From a checkpoint of a small sound classifier.
Model: 31.9M parameters, arch conformer, norm rmsnorm, activation gelu_tanh, layers 8, width 512.
Training: muon at rate 0.0057, batches of 64, held-out accuracy 46%.
Rows from block 2 of a small sound classifier, named by matrix and row number. Rows with one number belong to one neuron. Each number is 128 + 32 x the weight over its row's rms, rounded and kept within 0 to 255. All counts start at 0. Numbers have three digits each.
After each neuron's rows are labels from the 100 clips, of 14976, where the neuron reaches its highest value: "responds to" is what is common among them. Only what is clearly more common there than usual is listed. The data: single notes of musical instruments (NSynth).
# fc1: second MLP up (model.blocks.2.mlp.fc1.weight, 1024x512), inputs 320-383
# fc2: second MLP down (model.blocks.2.mlp.fc2.weight, 512x1024, transposed), outputs 320-383

fc1.353:163191083178073098080114142134138161089126158150200180119165090143100196147118101188141168127150176107194115062117147218178118169127128119127122105056089083111135111187122163139121102081102138
fc2.353:139103161116187131187132097079139160075150071115082138109125137135129152083070138052120096148102156101114174194134039137151130175186094124087163158144151118061124163147079111128144101144109126
responds to: source: synthetic; octave 5; pitch class D#; note: D#5

fc1.99:166197121144117096139057092156161094089130133086097102086074141127148115106164125165083113100094138157143165116157086193194154093062127112128098101083166120142176094080095182118135120123123124
fc2.99:120120055084167078103097150108126095157101113114114065109105114143215165126130140156129152146136108130159107077107197158105074153129120119126166056155127153089096093128141054116142093124129164
responds to: synthetic; bass; octave 6; instrument family: guitar

fc1.84:079174120162135100121142143107082152088155105132177118127108166133045119097108118084124105124164153152148149124141110073083077117119160120154146084093102087132203078143170121130087134108166159
fc2.84:086070170137113118099137167090089158192107137092185109116095136149147160118135104135165132032173053102128047144163082123110146097153102164118133135139140085154114134134096151123065099197149141
responds to: octave 3; pitch class D; note: D3; note: C#3

fc1.649:116107162100129132146157084093091086106143092091161115165108114157170106130131054176118144106143117129145110192098112167141102182120099154155123119144094132126132123138073159076116140178125090
fc2.649:124107085052104160123092133090164088125149100170158155096183141139100141093119187143121109081140129130137149155082098150057105154107083077119122122140208153099119113144092141142128163092183068
responds to: pitch class G#; octave 3; note: G#3; octave 0

fc1.709:093181089149130182086119166099118128101126142117143139107153139142144086116111149105152147157131125132100157082079147186104153129107157161153177116150172107137133121017072142113114190108148112
fc2.709:077128148078116144078131113170139159143122138147123121061138160112123115078140086106127113112165139112154184195125144157200142064121102104133091119205142071124114149173172188150188083160066206
responds to: octave 5; pitch class C#; note: C#5; note: C5

fc1.680:109126127138082102054125082137085157043151101107168145106145181162136147086082123157078106135165171143084173168193177182082083128138150179108085123103132122160087141091125176096115118069104172
fc2.680:138108102157179120130118164128110142146146162106170165100178090059143142190123170090149087144123149109087119133109107123105113113162148126144158040107148104046099154110158105115067111189135138
responds to: octave 3; pitch class G; note: G3; acoustic

fc1.50:149156076121109138133114104107120124112145099102075131106140097139114135158133056130104130142108088189116083136146153114069176136121132139099103086132062123079130117125148150121129124124183105
fc2.50:059131118148127138106114131104140155149167168189156148145159101120114097108156117161122153133115096089125160167132153136128166120156132147103136109141146098080136139189094168213164108188123077
responds to: octave 1; acoustic; brass

fc1.497:065147087066149151102114134117094131089145125163166111147144122113134143127136122174039180160127154090120143128128129123098127063080108105153114144178121179147092187108137125129118142196120109
fc2.497:150079159147145163103115179161201136130180063093125136114181112191135145131150151110130158108120094178145096137183178074131133156155128125099183104171170138183131082156103097167110174163145156
responds to: mallet

fc1.289:054216149071106117137156180154120096169098151120124159133101095116133139108134137095072154141183168122162145123115132112152229141128120156185106103115074096149159108135172174098155131166137117
fc2.289:150155156072117119114087174137138154165158081126189078084106144059121128086107147129106079101156083116168119111117165089097139114126126084060079097134118133049099053127135066087135147126159096
responds to: source: acoustic; pitch class E; string; note: E5

fc1.654:098187131146140128135160129102125131056110150161053174182078095084082102120115061084129120087207089122140089107122160093119142096150123147089166110119152110122180120126117141182190160124182152
fc2.654:178140128111153138089174136105121133126067133172088152122184153108129110114101049178156176127123102105051072166097167135137087175149095118098123187133121140125144118080173150153134101153151036
responds to: pitch class E; octave 3; note: E3; organ

fc1.130:116189117190151134112110118110085159108141111175131144132164169205092121139081108186103163119082144148191123081139056121118123097085176116142152161100185127144074121168138122117123096160188124
fc2.130:162108052106157113136143134111119127156087176149161158131144130133143107069138072186097118181138101121132105113134149123082106114164074137124107180108164163121135173165179097135127143133153209
responds to: synthetic; instrument family: bass; octave 7; guitar

fc1.529:134158151104085102118139144143137119107135083166125163142142137100134103128088043152086127142167098093107121124098102104129183109123177119123067141112144114081162130129115136154138144092140134
fc2.529:082079122191134171196070164105073110112131137143178137120150143153176169159160129181093186094136160161150139173082174171122127113092129137141200123111156159114107174144058158156123125169120148
responds to: octave 5; pitch class F; note: F5; pitch class: D

fc1.678:130111139153149053093134178114121142098164143154164158129154119151135125116064122085137145166111177131090100136198157036161089134144181102118152148138102167154089098088151155095133126126156128
fc2.678:114079127075107123157101150104185105146148094177111132143140169112105116161124160105124118119137132173136139163093079087125102106120086153127097126106143104153112125095101132075124140132144125
responds to: octave 2; source: acoustic; pitch class F#; note: F#2

fc1.727:111117153211135135127135176154073156113117148138180104190098151109104118109149141051143157174138177166068137076124114150155164130124116131114183071101168104134100101106135135176142142131094123
fc2.727:138168114151180152130107167121137154157099132152071138133119155156180144141130114200119099151092175186090101178149136102126094113135148123127174072129171140101094119130177147128151087153085076
responds to: organ; electronic; octave 2; octave 1

fc1.40:089144120060135103131160123103151095114136156116183156088070145151140133136113104192109144121151151132148135130167128119159185108152104114169125116139114165146114096150115090118134153145184149
fc2.40:108159135155114081120131089145190094145139187143126114148120162098175135108151131088152158128153124084124133154142084139150069091141091093057169128047110085200150110157144200140128138156152171
responds to: pitch class E; octave 6; note: E6

fc1.487:059156149133131175131178159107153142095116113122175155132086111142124118130095136129122191150179103122069137124160106107120123088109091145160123121154090117142110147094116121116125163105155117
fc2.487:143088194145137120130105139099103150115120141143121140144076103087076171115113111085127089133151177133173080144146108135162141133142145105202163148196153084079119149150094146089112148097136101
responds to: source: acoustic; pitch class G; string; note: G5

fc1.488:152161170145151099103108138142158087144138126120171181119142113115154198139180113128132122103106139081124181176148133146106097100113138143104086130155126192157065122059084175129114161138143146
fc2.488:160078161127152106056153127118126166151113116064118152111103131153154098164156147097137141110144127147091096123129115162153128155149160180120160118075112099142107149140149175133110150115178140
responds to: synthetic; bass; octave 7; pitch class: F#

fc1.261:140076114122136169120097105180081175082118122094149103151137092154133094122075095166169101171068152118083108081148159099161083205146142072083102103156114085139058099117110148067109134114119157
fc2.261:151110155174112153095112089140139122150123143059147088120079082112118099147208079182168135113088136104144119172103167120142129106228095107133176137123103129100108136101069107157134150211134107
responds to: octave 5; pitch class F; note: F5; instrument family: mallet

fc1.41:123046130140164116141107081139108143171085120117175128125065092121200157152078080087129133114180111122119108174118200098139178174164173156169110069158078159141171176084130114180124200168123125
fc2.41:202179124149104127148141116156078154102114166154158133145150101155139090122164165175140113101115116145157117127117173143072099081115176118134132105133115182109148083099142126117115096149088162
responds to: octave 7; pitch class B; note: B7; pitch class C

fc1.153:089088108168103164113125172120147124104160151107132205159098098124117190135121147142126114176150136097091147182154110126162125095117163157123128125158125165134105138206134087140097124106178135
fc2.153:125148081129190097120107094152082165167179152149130158141052136184132118120210251153135109139137108113162094183152142148109127070141097161097140128093160112094121161067187094099071054102120154
responds to: electronic; organ; octave 2; note: A#4

fc1.248:130098139142146146147159176119111076130188130118111112094113163117111112123132145094135144108092142134211151130148147158181131164110118169129193071096134085141147086141111122118051181143140136
fc2.248:147106138103114149127151126173151065114121155164090121103144027145157101146107148219063162115136167086132130170132157176094110104126154056142124160145145146119124192087169115071175121158100123
responds to: octave 1

fc1.95:061176112141117126109116076131103157126090087110117165068155161111098123144106127141103135123097111108109124076101173164156105160213087135116133118084090173144069037119175149042149143140187071
fc2.95:134163130183100142077141067098183105127124113083137156129165132104121138075129118154154135151095128186144083072104164082141143136116133146082158119171134106149124123109095162079030101128088167
responds to: octave 6; pitch class A; note: A6; pitch class: E

fc1.305:114114135168112160112155129134156125116115106151115075087118158106151190134089170136112060056108188165094120084099160174108116098101109122098114133126121108179123079138142109098117089155155178
fc2.305:148115115137131132170096088149131113120150100156159169135185143123170154135150163143093107147105111098121116175152112145139156144200151163113101060168142106139184041124128080153087101110116197
responds to: pitch class E; organ; octave 4; note: E3

fc1.480:195072156128160173120150101157155175162106128124173130126079085094131143191175112142121129082067109188131120116145151146075141184213176124094130139121019149157135171063129154156087103135117160
fc2.480:146101091141135177161137106148076143065161150162123138115125108125139127105115145142155125139084107145152090080160100122130132117116124170096130128116155087053122104161166162121087095086163169
responds to: octave 2; acoustic; vocal; instrument family: brass

fc1.319:118154118090100166224095153139125140124183154112117103072112070131126169114082113141129065182147071111183107072100049155153086116130112121120167119117142088088093128100098141113174143103078144
fc2.319:118093134118152126100146138096086155172081162112076215132202139129159100106154093075159159110110127187141123127169135141068103145124108170109179155251142178161158173110094168110169120131097106
responds to: octave 2; octave 1; guitar

fc1.659:149197157118156074126139092094123100050139117111143134121130144152118102114140089146146106126098119193137154149187150078117094161084135130122107089066143147169120162022128144130164160177133102
fc2.659:118166091100107126106070132123111069147152127140144148152149198126106175149154103168134130158150150084117104121122121084162134160188125096127138171123123196170128160121139139129127074212128138
responds to: organ; electronic; octave 1

fc1.58:164123081161115133164151135130154092196094135190149116116130147142120095106104125159111148149158127150104123126122146077157110142130123134164117153111157148166129056142163152196123179062108120
fc2.58:155110117141171131136189160203075146102138142127136113133119147104142079125098123118084096105062113105151171128177034104115101126170143131132105104105223135124128117186166174149159176068094137
responds to: octave 7; pitch class F#; note: F#7; note: G6

fc1.61:057115130131105101129147184107121140111180095154148084144178183046100194126104208146119114149082132145143118153177142130152093129115094110105070156154108083158110134094152060091068093106113148
fc2.61:129115129093114091102163075096183096096072121170160141156134107156113123179127146185138131116052127100106127163108096137141086142155128102101115109123118128134144113133130145160149159116096192
responds to: octave 3; pitch class F; note: F3; mallet

fc1.441:168119153091163126162108126174117147131099181124120123125058118130069161164122115195093097149145113158141115144119171175149159154135152120051149179188157080118186145162114121058143148172127095
fc2.441:104167164101108087088144119093164095099152166120180144141133116156097124108134177107127127139137168089119174166135127107147106130083065183120053168163116080107107068138182116046086121133141147
responds to: octave 2; octave 1; pitch class C#; instrument family: brass

fc1.745:134141138106130147112187128091095072170074181133084144117133137155105118103158129084118168107148126098144175150109146121178070113133155104158109140162107111131189132134131167097147095109147098
fc2.745:143045104108097187045095144078136136091106138125133152102083120145174135112162149106081162132120101127137079156139131136105158113170181107168198140144089175101133162133167129161160117176118118
responds to: pitch class C#; note: C#5; note: D5; note: C#6

fc1.368:145163180116142152110134123150131180067121194156118091124178097121109126113162075030141118070129120074103098216159163121102072120172105134085154175143123114110179063123131138138126146138179065
fc2.368:047173158163149104129171185133105136123144147115115118109114139122138139114109133119179130157098074117119117119110142118154183110101162143126105177142180078140113077123145154129103148145158040
responds to: pitch class G#; octave 4; note: G#4; source: acoustic

fc1.742:114149163135135110063131106098097125082114140084127168180086150121163176140133099118088191169116094151088121058166140107151127074115094156102123111113109168080166110120175090164125135188166090
fc2.742:124151061105119082069091142128168113145126145130126097086145108123150126221137134156131161201077128134137173140113120120165133107094085095137111168125181148114075159110141125120161168151097077
responds to: octave 3; pitch class D#; note: D#3; note: D3

fc1.355:132133141131188147087150128122101172097159125099160128178148147206147156110133134145110210164134138140151127074129167086095165122117136157140116149122071092143136143159167126105149213148188183
fc2.355:112124172121112118096115154107126149089153058121147107113137117095144137121157147105156122120128103119111199107082154108152091152152147217060141145170164106129160119126077117098176168184124083
responds to: octave 5; pitch class E; note: E5; note: F5

fc1.415:182079094172136119126161102122170131122117141128156167169186141178161145126035153102136129164142140109073130080096124109189084192146105137134154121068081161103113181088130140083136093147112110
fc2.415:067177136175157145134115121144111109123161153099171151117091125106112090117127138144139126160183143096139155166156088061142117073186136147083124134140086052149135138153089184136135179093112192
responds to: octave 5; mallet; pitch class D#; note: D#5

fc1.262:136094160192109107099115099148158126067116108129130155150091127120104111135146087138149125095189128154044123120133147126137152130165091123109074129182151109021133126121098166148110135107137095
fc2.262:183160122116097176143112086169039145140097098122204079148113157145152147155152131131124172114096137159158152114078077140095121096154114119146156157150112148121118140150143180090145085133118081
responds to: organ; electronic; octave 2; pitch class: D#

fc1.662:141094105104124125110126166122154110129150117128150154155105116100135081147079153148119107142178108116133085110166045091150048161131150082130033133148106094069150128116123106116107140112119175
fc2.662:137112153113140123096167141127130141070107210079065164133107110143171092158153119133141133092147173122140113109150153123136131156123153146133184125134189176169139130110116125157140175087136179
responds to: mallet; pitch class D#

fc1.303:126127122169084178121122092119122143102097153155108174097188100179135089100116096162090091131152198137148162126113146174098131105096112120100096165062066075109130136130143081131193125129105101
fc2.303:111113128072158129136194080162149124121189061131060086116102087103107154158173138127149165122152042087098133140126163152091105150131152169140096144117092126134126078161120055141125090189146126
responds to: octave 1

fc1.229:151045180130157129064093161127111126107133109102167125127151149176182157165097143184142085093139200097145075149116123173096142110172107145117101160131098181121165175094103101138124170101074105
fc2.229:226088145131131115142098168159142227127136099150097101144115123119084132106140116108145098105123152144129132128134156110146128122084163089124117129121216167121144136128197072146196140070134108
responds to: octave 7; pitch class F#; pitch class: B; note: F#7

fc1.233:091109147153141133123150146124144116097159162159199169152126122172117156132187121112092092130133122084127101103181118204126160128134127139181061180134102137080143126123089141099192132103179089
fc2.233:095122163138133108127149177088092139157139114145105109115157168053123153081127118136177107127147106142098153135107103128169134179179092103129185134091120076144124154145119080108121121194096109
responds to: bass; octave 1; guitar

fc1.385:104090194105122139119157085077129167140119175125195216135097176105157130154085096116120070154142156163112110095096079126105197150105142131111081170143071156164139114163167116163159182115123089
fc2.385:183156060099149148145156121173151093084099125139123095076126097157115128168187121130115163164107159116152119124142151109090112119176166142143119151132107148093045187132123076093090150111128175
responds to: octave 6; pitch class A; note: A6; note: A#6

fc1.572:112173168125178152139170138117101180102148160135130127186084167176141147125150079147164149149132103122137087147167161164120109110105145136112093093106110164132148056154174097069119130142075142
fc2.572:117154127116140138091144136107099136166128169164088164171120104108158157138135162162150158188146168126144142145145136091155115140175094180197117133140115161214080099144137098127154133155191152
responds to: pitch class C#; octave 4; note: C#4; source: acoustic

fc1.18:085132147132142133046105155169135173147138102094099134147109104125133129122061101090119097137118117105159089194169135087139107138157175088153138161099049124126169120104068112105076094154105104
fc2.18:188139145126188106155134125199078148126161094171114105145126167084107083105150103142158056146132142062107152093165135101119114118104149078086142081183148166089170136116148136085185147174148107
responds to: octave 6; pitch class F#; note: F#6; note: G6

fc1.525:124121150159104139066134150115109083134173139110107156133120108107123116144123165065180183097113146125153143165098130138139149141137118092088173109195117110113145100158080139140158128104140138
fc2.525:084127165160132121116190110138098122154168131118209115088114111064147187132128132166085162099133068189116121142138124089145179112134124140153134081140124144094131110151069167125088046170091157
responds to: mallet; octave 4; pitch class B

fc1.602:169097086104145138115175083087184117126100097154121209122130093082111166086097079124159101140128119087133124108071105089116160131107094113139136157106150164095121157130174195129113112112167178
fc2.602:168189131120115133131147117145111190196139154116154135115128083136127123167178133144067091172131140122171139123104195155086112175122134076124126124153158085150129118160077140138099109092130131
responds to: bass; octave 1; octave 0; note: B0

fc1.761:170189073146100110108075126154073101184130098122074098131121176142157072147131070103154133142144130162099124136082098080122134104164131176108122071097121142113168142134132165077114063128177101
fc2.761:169165132121122135137079145167142102129127152090080090111191104153094050098163148179090178087127123128099135175100169143159043125141130096136154077205146222094096173145166156134109122149085083
responds to: octave 1; brass; pitch class B

fc1.517:190120126164113136078118114102049111151141168105131151136126135101094126154119119208092069145120124156095091103092109128125104134147145086131112143104129124167144108090150196115127166128117133
fc2.517:059038140118147133093149141072124128090092157164121084170103125149125147153098085170030163092137148129166118140157088148144142157160180168087153070155116110121164153173133182095137141113124103
responds to: mallet; octave 3; octave 4

fc1.237:163135161113101142067114091104134175181057064130129205188127129120073161141070106124099100141188181144142103151155106155126174111142134141124195103144071145138120072121170099148132111096145132
fc2.237:110110146121167160138133127065140153160073106111137094123195143174129124114072145183160104174110083138155114107122146173132122119160082168108123112129088157078114180098127134135068155131124160
responds to: octave 3; source: acoustic; pitch class G; note: G3

fc1.331:107167118077081130102081149110122145072122096148141174113121201139195115120114100148108182120121100127132126157113120076128110097095037125155146101091167051120101151081110048138117198196087165
fc2.331:148138175083145080116172139084086177152121154098113144095115139194098108084149138151130101087163144117124132172147138130153144164192153134124126128154113092179171107129131160099122137120100077
responds to: source: acoustic; octave 4; pitch class G#; note: G#4

fc1.367:139101151136165146058129161112113129112123107141134115210106097139124109127143091114103098120168143173117129215155125100111137122153104155131125187147088078161156047099138214169140126086130151
fc2.367:098135194149147113115164084167138175125186141118186079130089092158185121070176168106145108129131109119137120170155136101120159100166162070140158115127101109129118147163120135096092118100128176
responds to: pitch class C#; note: C#3; pitch class: C; note: C4

fc1.257:124073179100217174146132135184178111097121139122111050148131071135121156131148129132121157110157071105174172118147158137128137133113098104130121153130112103115158107163113246167126152167169149
fc2.257:113142207123117139130105110132156155124121174061185125067158115130107118105120142114127160133093078101108181122142143148065147139158179130064123123135096108130104142101109099084111103142132102
responds to: octave 1; brass; vocal

fc1.268:116138143136131118125122155155114164152086096149212177140063085137114111175081150131080111127147093083162101065093118138094138078135159094124101133089127242163200086154112183175088159157129099
fc2.268:147173081145075086157106119101139084111172136092066142142142189116118152148125164169050151099118114089141170093100137119138112079097129155130090080110112172133121145092157127087163105123125164
responds to: acoustic; octave 5; pitch class E; note: E5

fc1.218:135114155198110161164117192132114124096153116106118104153147128130117101109133124132153094159112099119107148168149079059104122204108139078166097106153128165081108095087165150144094133142165113
fc2.218:114146111074184161167175051158143067219122083146101116132171151101103136190107140155089101123162126148140108157158143064110146094168156146135148169148123144120177177198131147144141097111082088
responds to: synthetic; bass; octave 0

fc1.516:142123160116147045132126164140218079081124117113102143101105115153150130204119111091086136102133172096063127113119116172142117128155155084060118105132128117154112177109117138104074125136132165
fc2.516:120126112141134121171148149132171120178122111150144147123084168185197180124148135109083118152110187088095122173118158126098143148098111076105131116145137160115159140163173124117117144146152135
responds to: mallet

fc1.366:170105173178136127063136110108149122080132123124151150131117111125123193166188148142149102107127137138100154141150113091116165152104183123166077156116168109145101112121153199134111131104129125
fc2.366:095174128111135220078131142106164133104114133121047116122114145158123189179118148085149143119133130187132117114069139127173186152120124185093108121153151109113115108111109101112132143137150135
responds to: pitch class E; octave 3; organ; note: E3

fc1.658:165184161137136134102148125161128111156146147080149141121111137137160118180121065141159112103099114116144177135173148089137137124148120083061124137140152117089107101119108145109072146097111191
fc2.658:151150111101154188097086097142133139095131104075164132131151033168156160117116113085164147081127150090185149084150101179146129069112098144117151153159165113133159117193139124134187126131082166
responds to: octave 6; mallet; pitch class D; note: D6

fc1.25:090156113148137132109135123148133083151175107116073094161145110093130202182159076181156119171056142120141095186145130143157119111156128071095118098119140136146155126054142128116079102108127113
fc2.25:130144162063142115062151113099127172150095073146108129069137155166161107106161128132149123152088139158138138143081172154128118087092110178136249158117150122197153118091121132075176140149123128
responds to: octave 4; pitch class F#; note: F#4; note: D6

fc1.56:163146164145142127092118138038097144094146096188160138163144137066151173079178121123161178100069105123139133104090143156098197088153112156096154112148104102088110129139102189180120115132209141
fc2.56:173194137102176166094094135142149158082114111178089141132136151139119101133119174165167164154161102181175099097166087143150143151157103136090109060179078092136093158176155143119078081092128157
responds to: pitch class A#; pitch class E; note: E4; note: A#6

fc1.387:126084082145103109132118114098076171076140191105201095144171153131124101090045066130113066091106105149092151119161107065105103113072105096178161121064141130155134122127122145073137138097109103
fc2.387:115138222174124105103126137085066197149158109082141109129138083204104124137079106161102149091126157126130086146110212111136098094141103133109167139137127132132125160122101172103110129099108141
responds to: electronic; organ; octave 5

fc1.485:168199098107143121105097102176150077121103171110141134129105160094139112146176131096231159122030192127167077123115129105186162168130094109060087116114181100106167158076131176123141110149121110
fc2.485:099126126132176076115116126136143170163102134100142169135126100116188159160106151161135111179137141128155155190140132080160120156196145100182127114152175140145076118163112071109116158130086134
responds to: octave 4; mallet; octave 7; note: C7

fc1.692:129123201156150113095175108133123079128112157116135074153138175136097124158107108126086170101176107125121119122127079086123196207170079160162138098187116125107152082084117141103156112134132123
fc2.692:163129201104139194190119163088108144146124122089142105100166097136135133167152119148094122111141128105102137130090103196102111166132166073172170099148105134153096125168155128106115157117147137
responds to: octave 2; pitch class G#; note: G#2

fc1.351:085165107142119120155219138154098151180086171112140093109119129152125147122128139160134108122145071147127135121110151111129108139101129107172054132093157088103118125149071129107104127170074108
fc2.351:079109149154141085148137196148129145146103200195191115101114139114175112147074078118159141071129148133108097105113120156138139130071137094137124136171143089131184128140082151128113152121097164
responds to: bass; guitar

fc1.21:145186148170074211163162124144130133148115107150133184111103122134142174124141126193151144077111133152103133095129163087145089142095162128112068097105059156135128126142086155138133137136147087
fc2.21:109075117144137126127083080089153053131160104117084129129157181185121158085148144075159170145185134168113099117134091163098135079128139181065106115113101118209143084059146131092171124064142072
responds to: octave 2; pitch class D

fc1.179:110130140188140108172148150165149084063153103124147155134116144124143129196092141114117108098124182117161144094207173141109098119075131171143078081128082183072089098121100152130154155115129133
fc2.179:165062140114126136140168059135070146171158107111155102119114151135117179119184127087173131123139098159168172141123148109129147168121092112135186138122129160141113174102133134128144153151100134
responds to: octave 4; pitch class F; mallet; note: F4

fc1.663:092140138126153150116137126194140148132078133125161156111150145125167156122146136174116158106128119128122129137155129137117116155106165095118099133101149104150124134113092146154100101115147058
fc2.663:112097132149138115121133098105138152118137145157087147132114091129145113079180113113146147140163083105119149162133113180142082062063080183145209124194183156131144085114151102111161123179131094
responds to: octave 7; pitch class E; note: E7; flute

fc1.117:140174172173151162190128148104197073053121104111101155158151173177142090105100126141122120161148102082151109155123091146147116200115157116151112169118169119132147170133100155126154139179167062
fc2.117:102139113104090158149111068106091101122140179131114172126167111127161135169129124145123109107148124105197169124175161113104158148163075132150202130105136149188100078156079090119106168102086132
responds to: octave 0; bass; pitch class: A

fc1.115:112091119127156162132145149192124131154144144120157087105105182182107206139086089154091155143096148154110153148122159097214083100127104152128108135096179141087157118132127160091118100130084103
fc2.115:123152116147124167117174054213202139088153111144136128098100044138098129148147144137075126197151051105108098134153162143135122076114145120159173088150136154139173172123089054147168157158101149
responds to: pitch class C#; octave 4; note: C#4; source: acoustic

fc1.463:128084136081103184117139150104160175113153159153088168207150083136119169093115119103120093128174110166020107080128135097170135166098125103149102121115095149083120006148139137119105139107147116
fc2.463:194116117193154055147128141094100129165113125144109073118112112205125101130071126100062086178078134106094111046120088116156115076084151124159126141177150072126101164164171141113132117128151151
responds to: electronic; organ; octave 2

fc1.451:131117115122148133137119094169108110069096133137077123082130154140113200142122165128140159137105177124096103135100143124086127141142132148111071167091112087124086109116093078060080077153182163
fc2.451:113083109061119105189117100113128152099121132140109108112114174119153057166118113131163122127127172165142120131139113112116143148117144122084123145102147065076125097139115171070097134087081127
responds to: source: synthetic; pitch class F#; octave 7; note: F#7

fc1.360:096114188110142121105111039135121169113148121120139172102119077165147141106099149040142102126154100075142124136104084162131189111127101137163109161157105102141134129141179173164094157143115112
fc2.360:147137120145153130127110137068203126107191123091100156149128170168167167120140174210185167165118134145156105141151127088139137118157133138146159139164143141155125197122164153131154152108127064
responds to: octave 0; octave 1

fc1.744:086114136179068091137150165189047073109143110073123107178138109119195180176197059091146182147108108161145123071083106138144154098165152119107146171160135099153124150126109121114097089139129112
fc2.744:124133117122125166129092179091193151194121124152109186140151121143095140052165187174160129114152083132093109099197099127146159091137069074112177079125130135077144103176144142163127067160074102
responds to: pitch class E; octave 6; note: E6

fc1.637:169121117116149148108109125142065080087142104072133128136106145131165171152156108135157120114117208080095152118068121104124123138148113141101142112090136111180158088151126113145125102146106098
fc2.637:123129141090131057154085124172171104141174145147138179114127132188094097114198118167135156140050110113128155135167178156124152074159126152085088110123180116127162167127175151062183145129123099
responds to: acoustic; octave 4; pitch class: D; note: D4

fc1.648:125210161126115149108133125061140147103122120150185182127119200111114133163097129146130107127150126113173092135071145116062131147123107149133025122118162098179080188142146131066151123135119134
fc2.648:201104148092147117129171096141162177162102124120138123087082128188089116129085138096171162150120134181132084136119125155111140120106174145117117078112161122185172177156131114138157125115100134
responds to: mallet; octave 5; pitch class D#

fc1.228:110120138125082143096138098142084093094109120155128104145079135094133201198151128179105129102095155082166129138106154091126158121168099151101149134116095123139149131089116161137071146082085160
fc2.228:130153119112143136124134109113081124134168109095127070052152130152128133096133164173136123124161122137146121151107123127140157154139118157129113113074130113135101154170138108103123087110155126
responds to: synthetic; bass; octave 6; note: D6

fc1.643:169146085139113090167127125155189131143093201137140054154100148099088139131098137120081104114147125116080141131114135084141122124147180129066161124136112132142048136108177098103124057153098155
fc2.643:147115119112141179129149144128105114105176193106092101101154124127159113164102145170109127077100123140071164124119088118177092116145115108088100195168174102142163113146091167114140129109141113
responds to: mallet; octave 1; pitch class D#

fc1.524:160161125150149106120146119132081127176117102166075110139156117063106123123084118190175162159150115124091186121174136093165153154129070115172108094088126109124157148123109134236132084157129179
fc2.524:202119082111075111140147166130208182165055110069144127103148152123093097151099109062086119114115128173184107142133107148160123093121143153175179123070107143102124155168116083136145097120106185
responds to: octave 3; acoustic; note: C#3; pitch class: C#

fc1.563:089125142145136200109106144169104134099143161078067214075170115167156079143127070129061099137125175170134129152110133162116143084087134131124112130143129110071180091189093121157085109088146161
fc2.563:102107101110171136126148093124198144166115089192131163145121100191131117105124146107141112100090174077098128128098149083185107120147127150104083129126129103132188132141138115099118109126135120
responds to: octave 7; pitch class C; note: C7; mallet

fc1.206:187157166072142139133135146086177130175160106172132133142130122097165170178088126114097172103120147163082107108124062150084185116085127166099142091115140184103112110140078127171112081093125150
fc2.206:135073157142173176066103139151136134149126133182042098142137185088101103105109153109152144087118159141194133155226104213153128089148065103104136111130115100107146137118164037122091082179133080
responds to: octave 3; pitch class A#; acoustic; note: A#3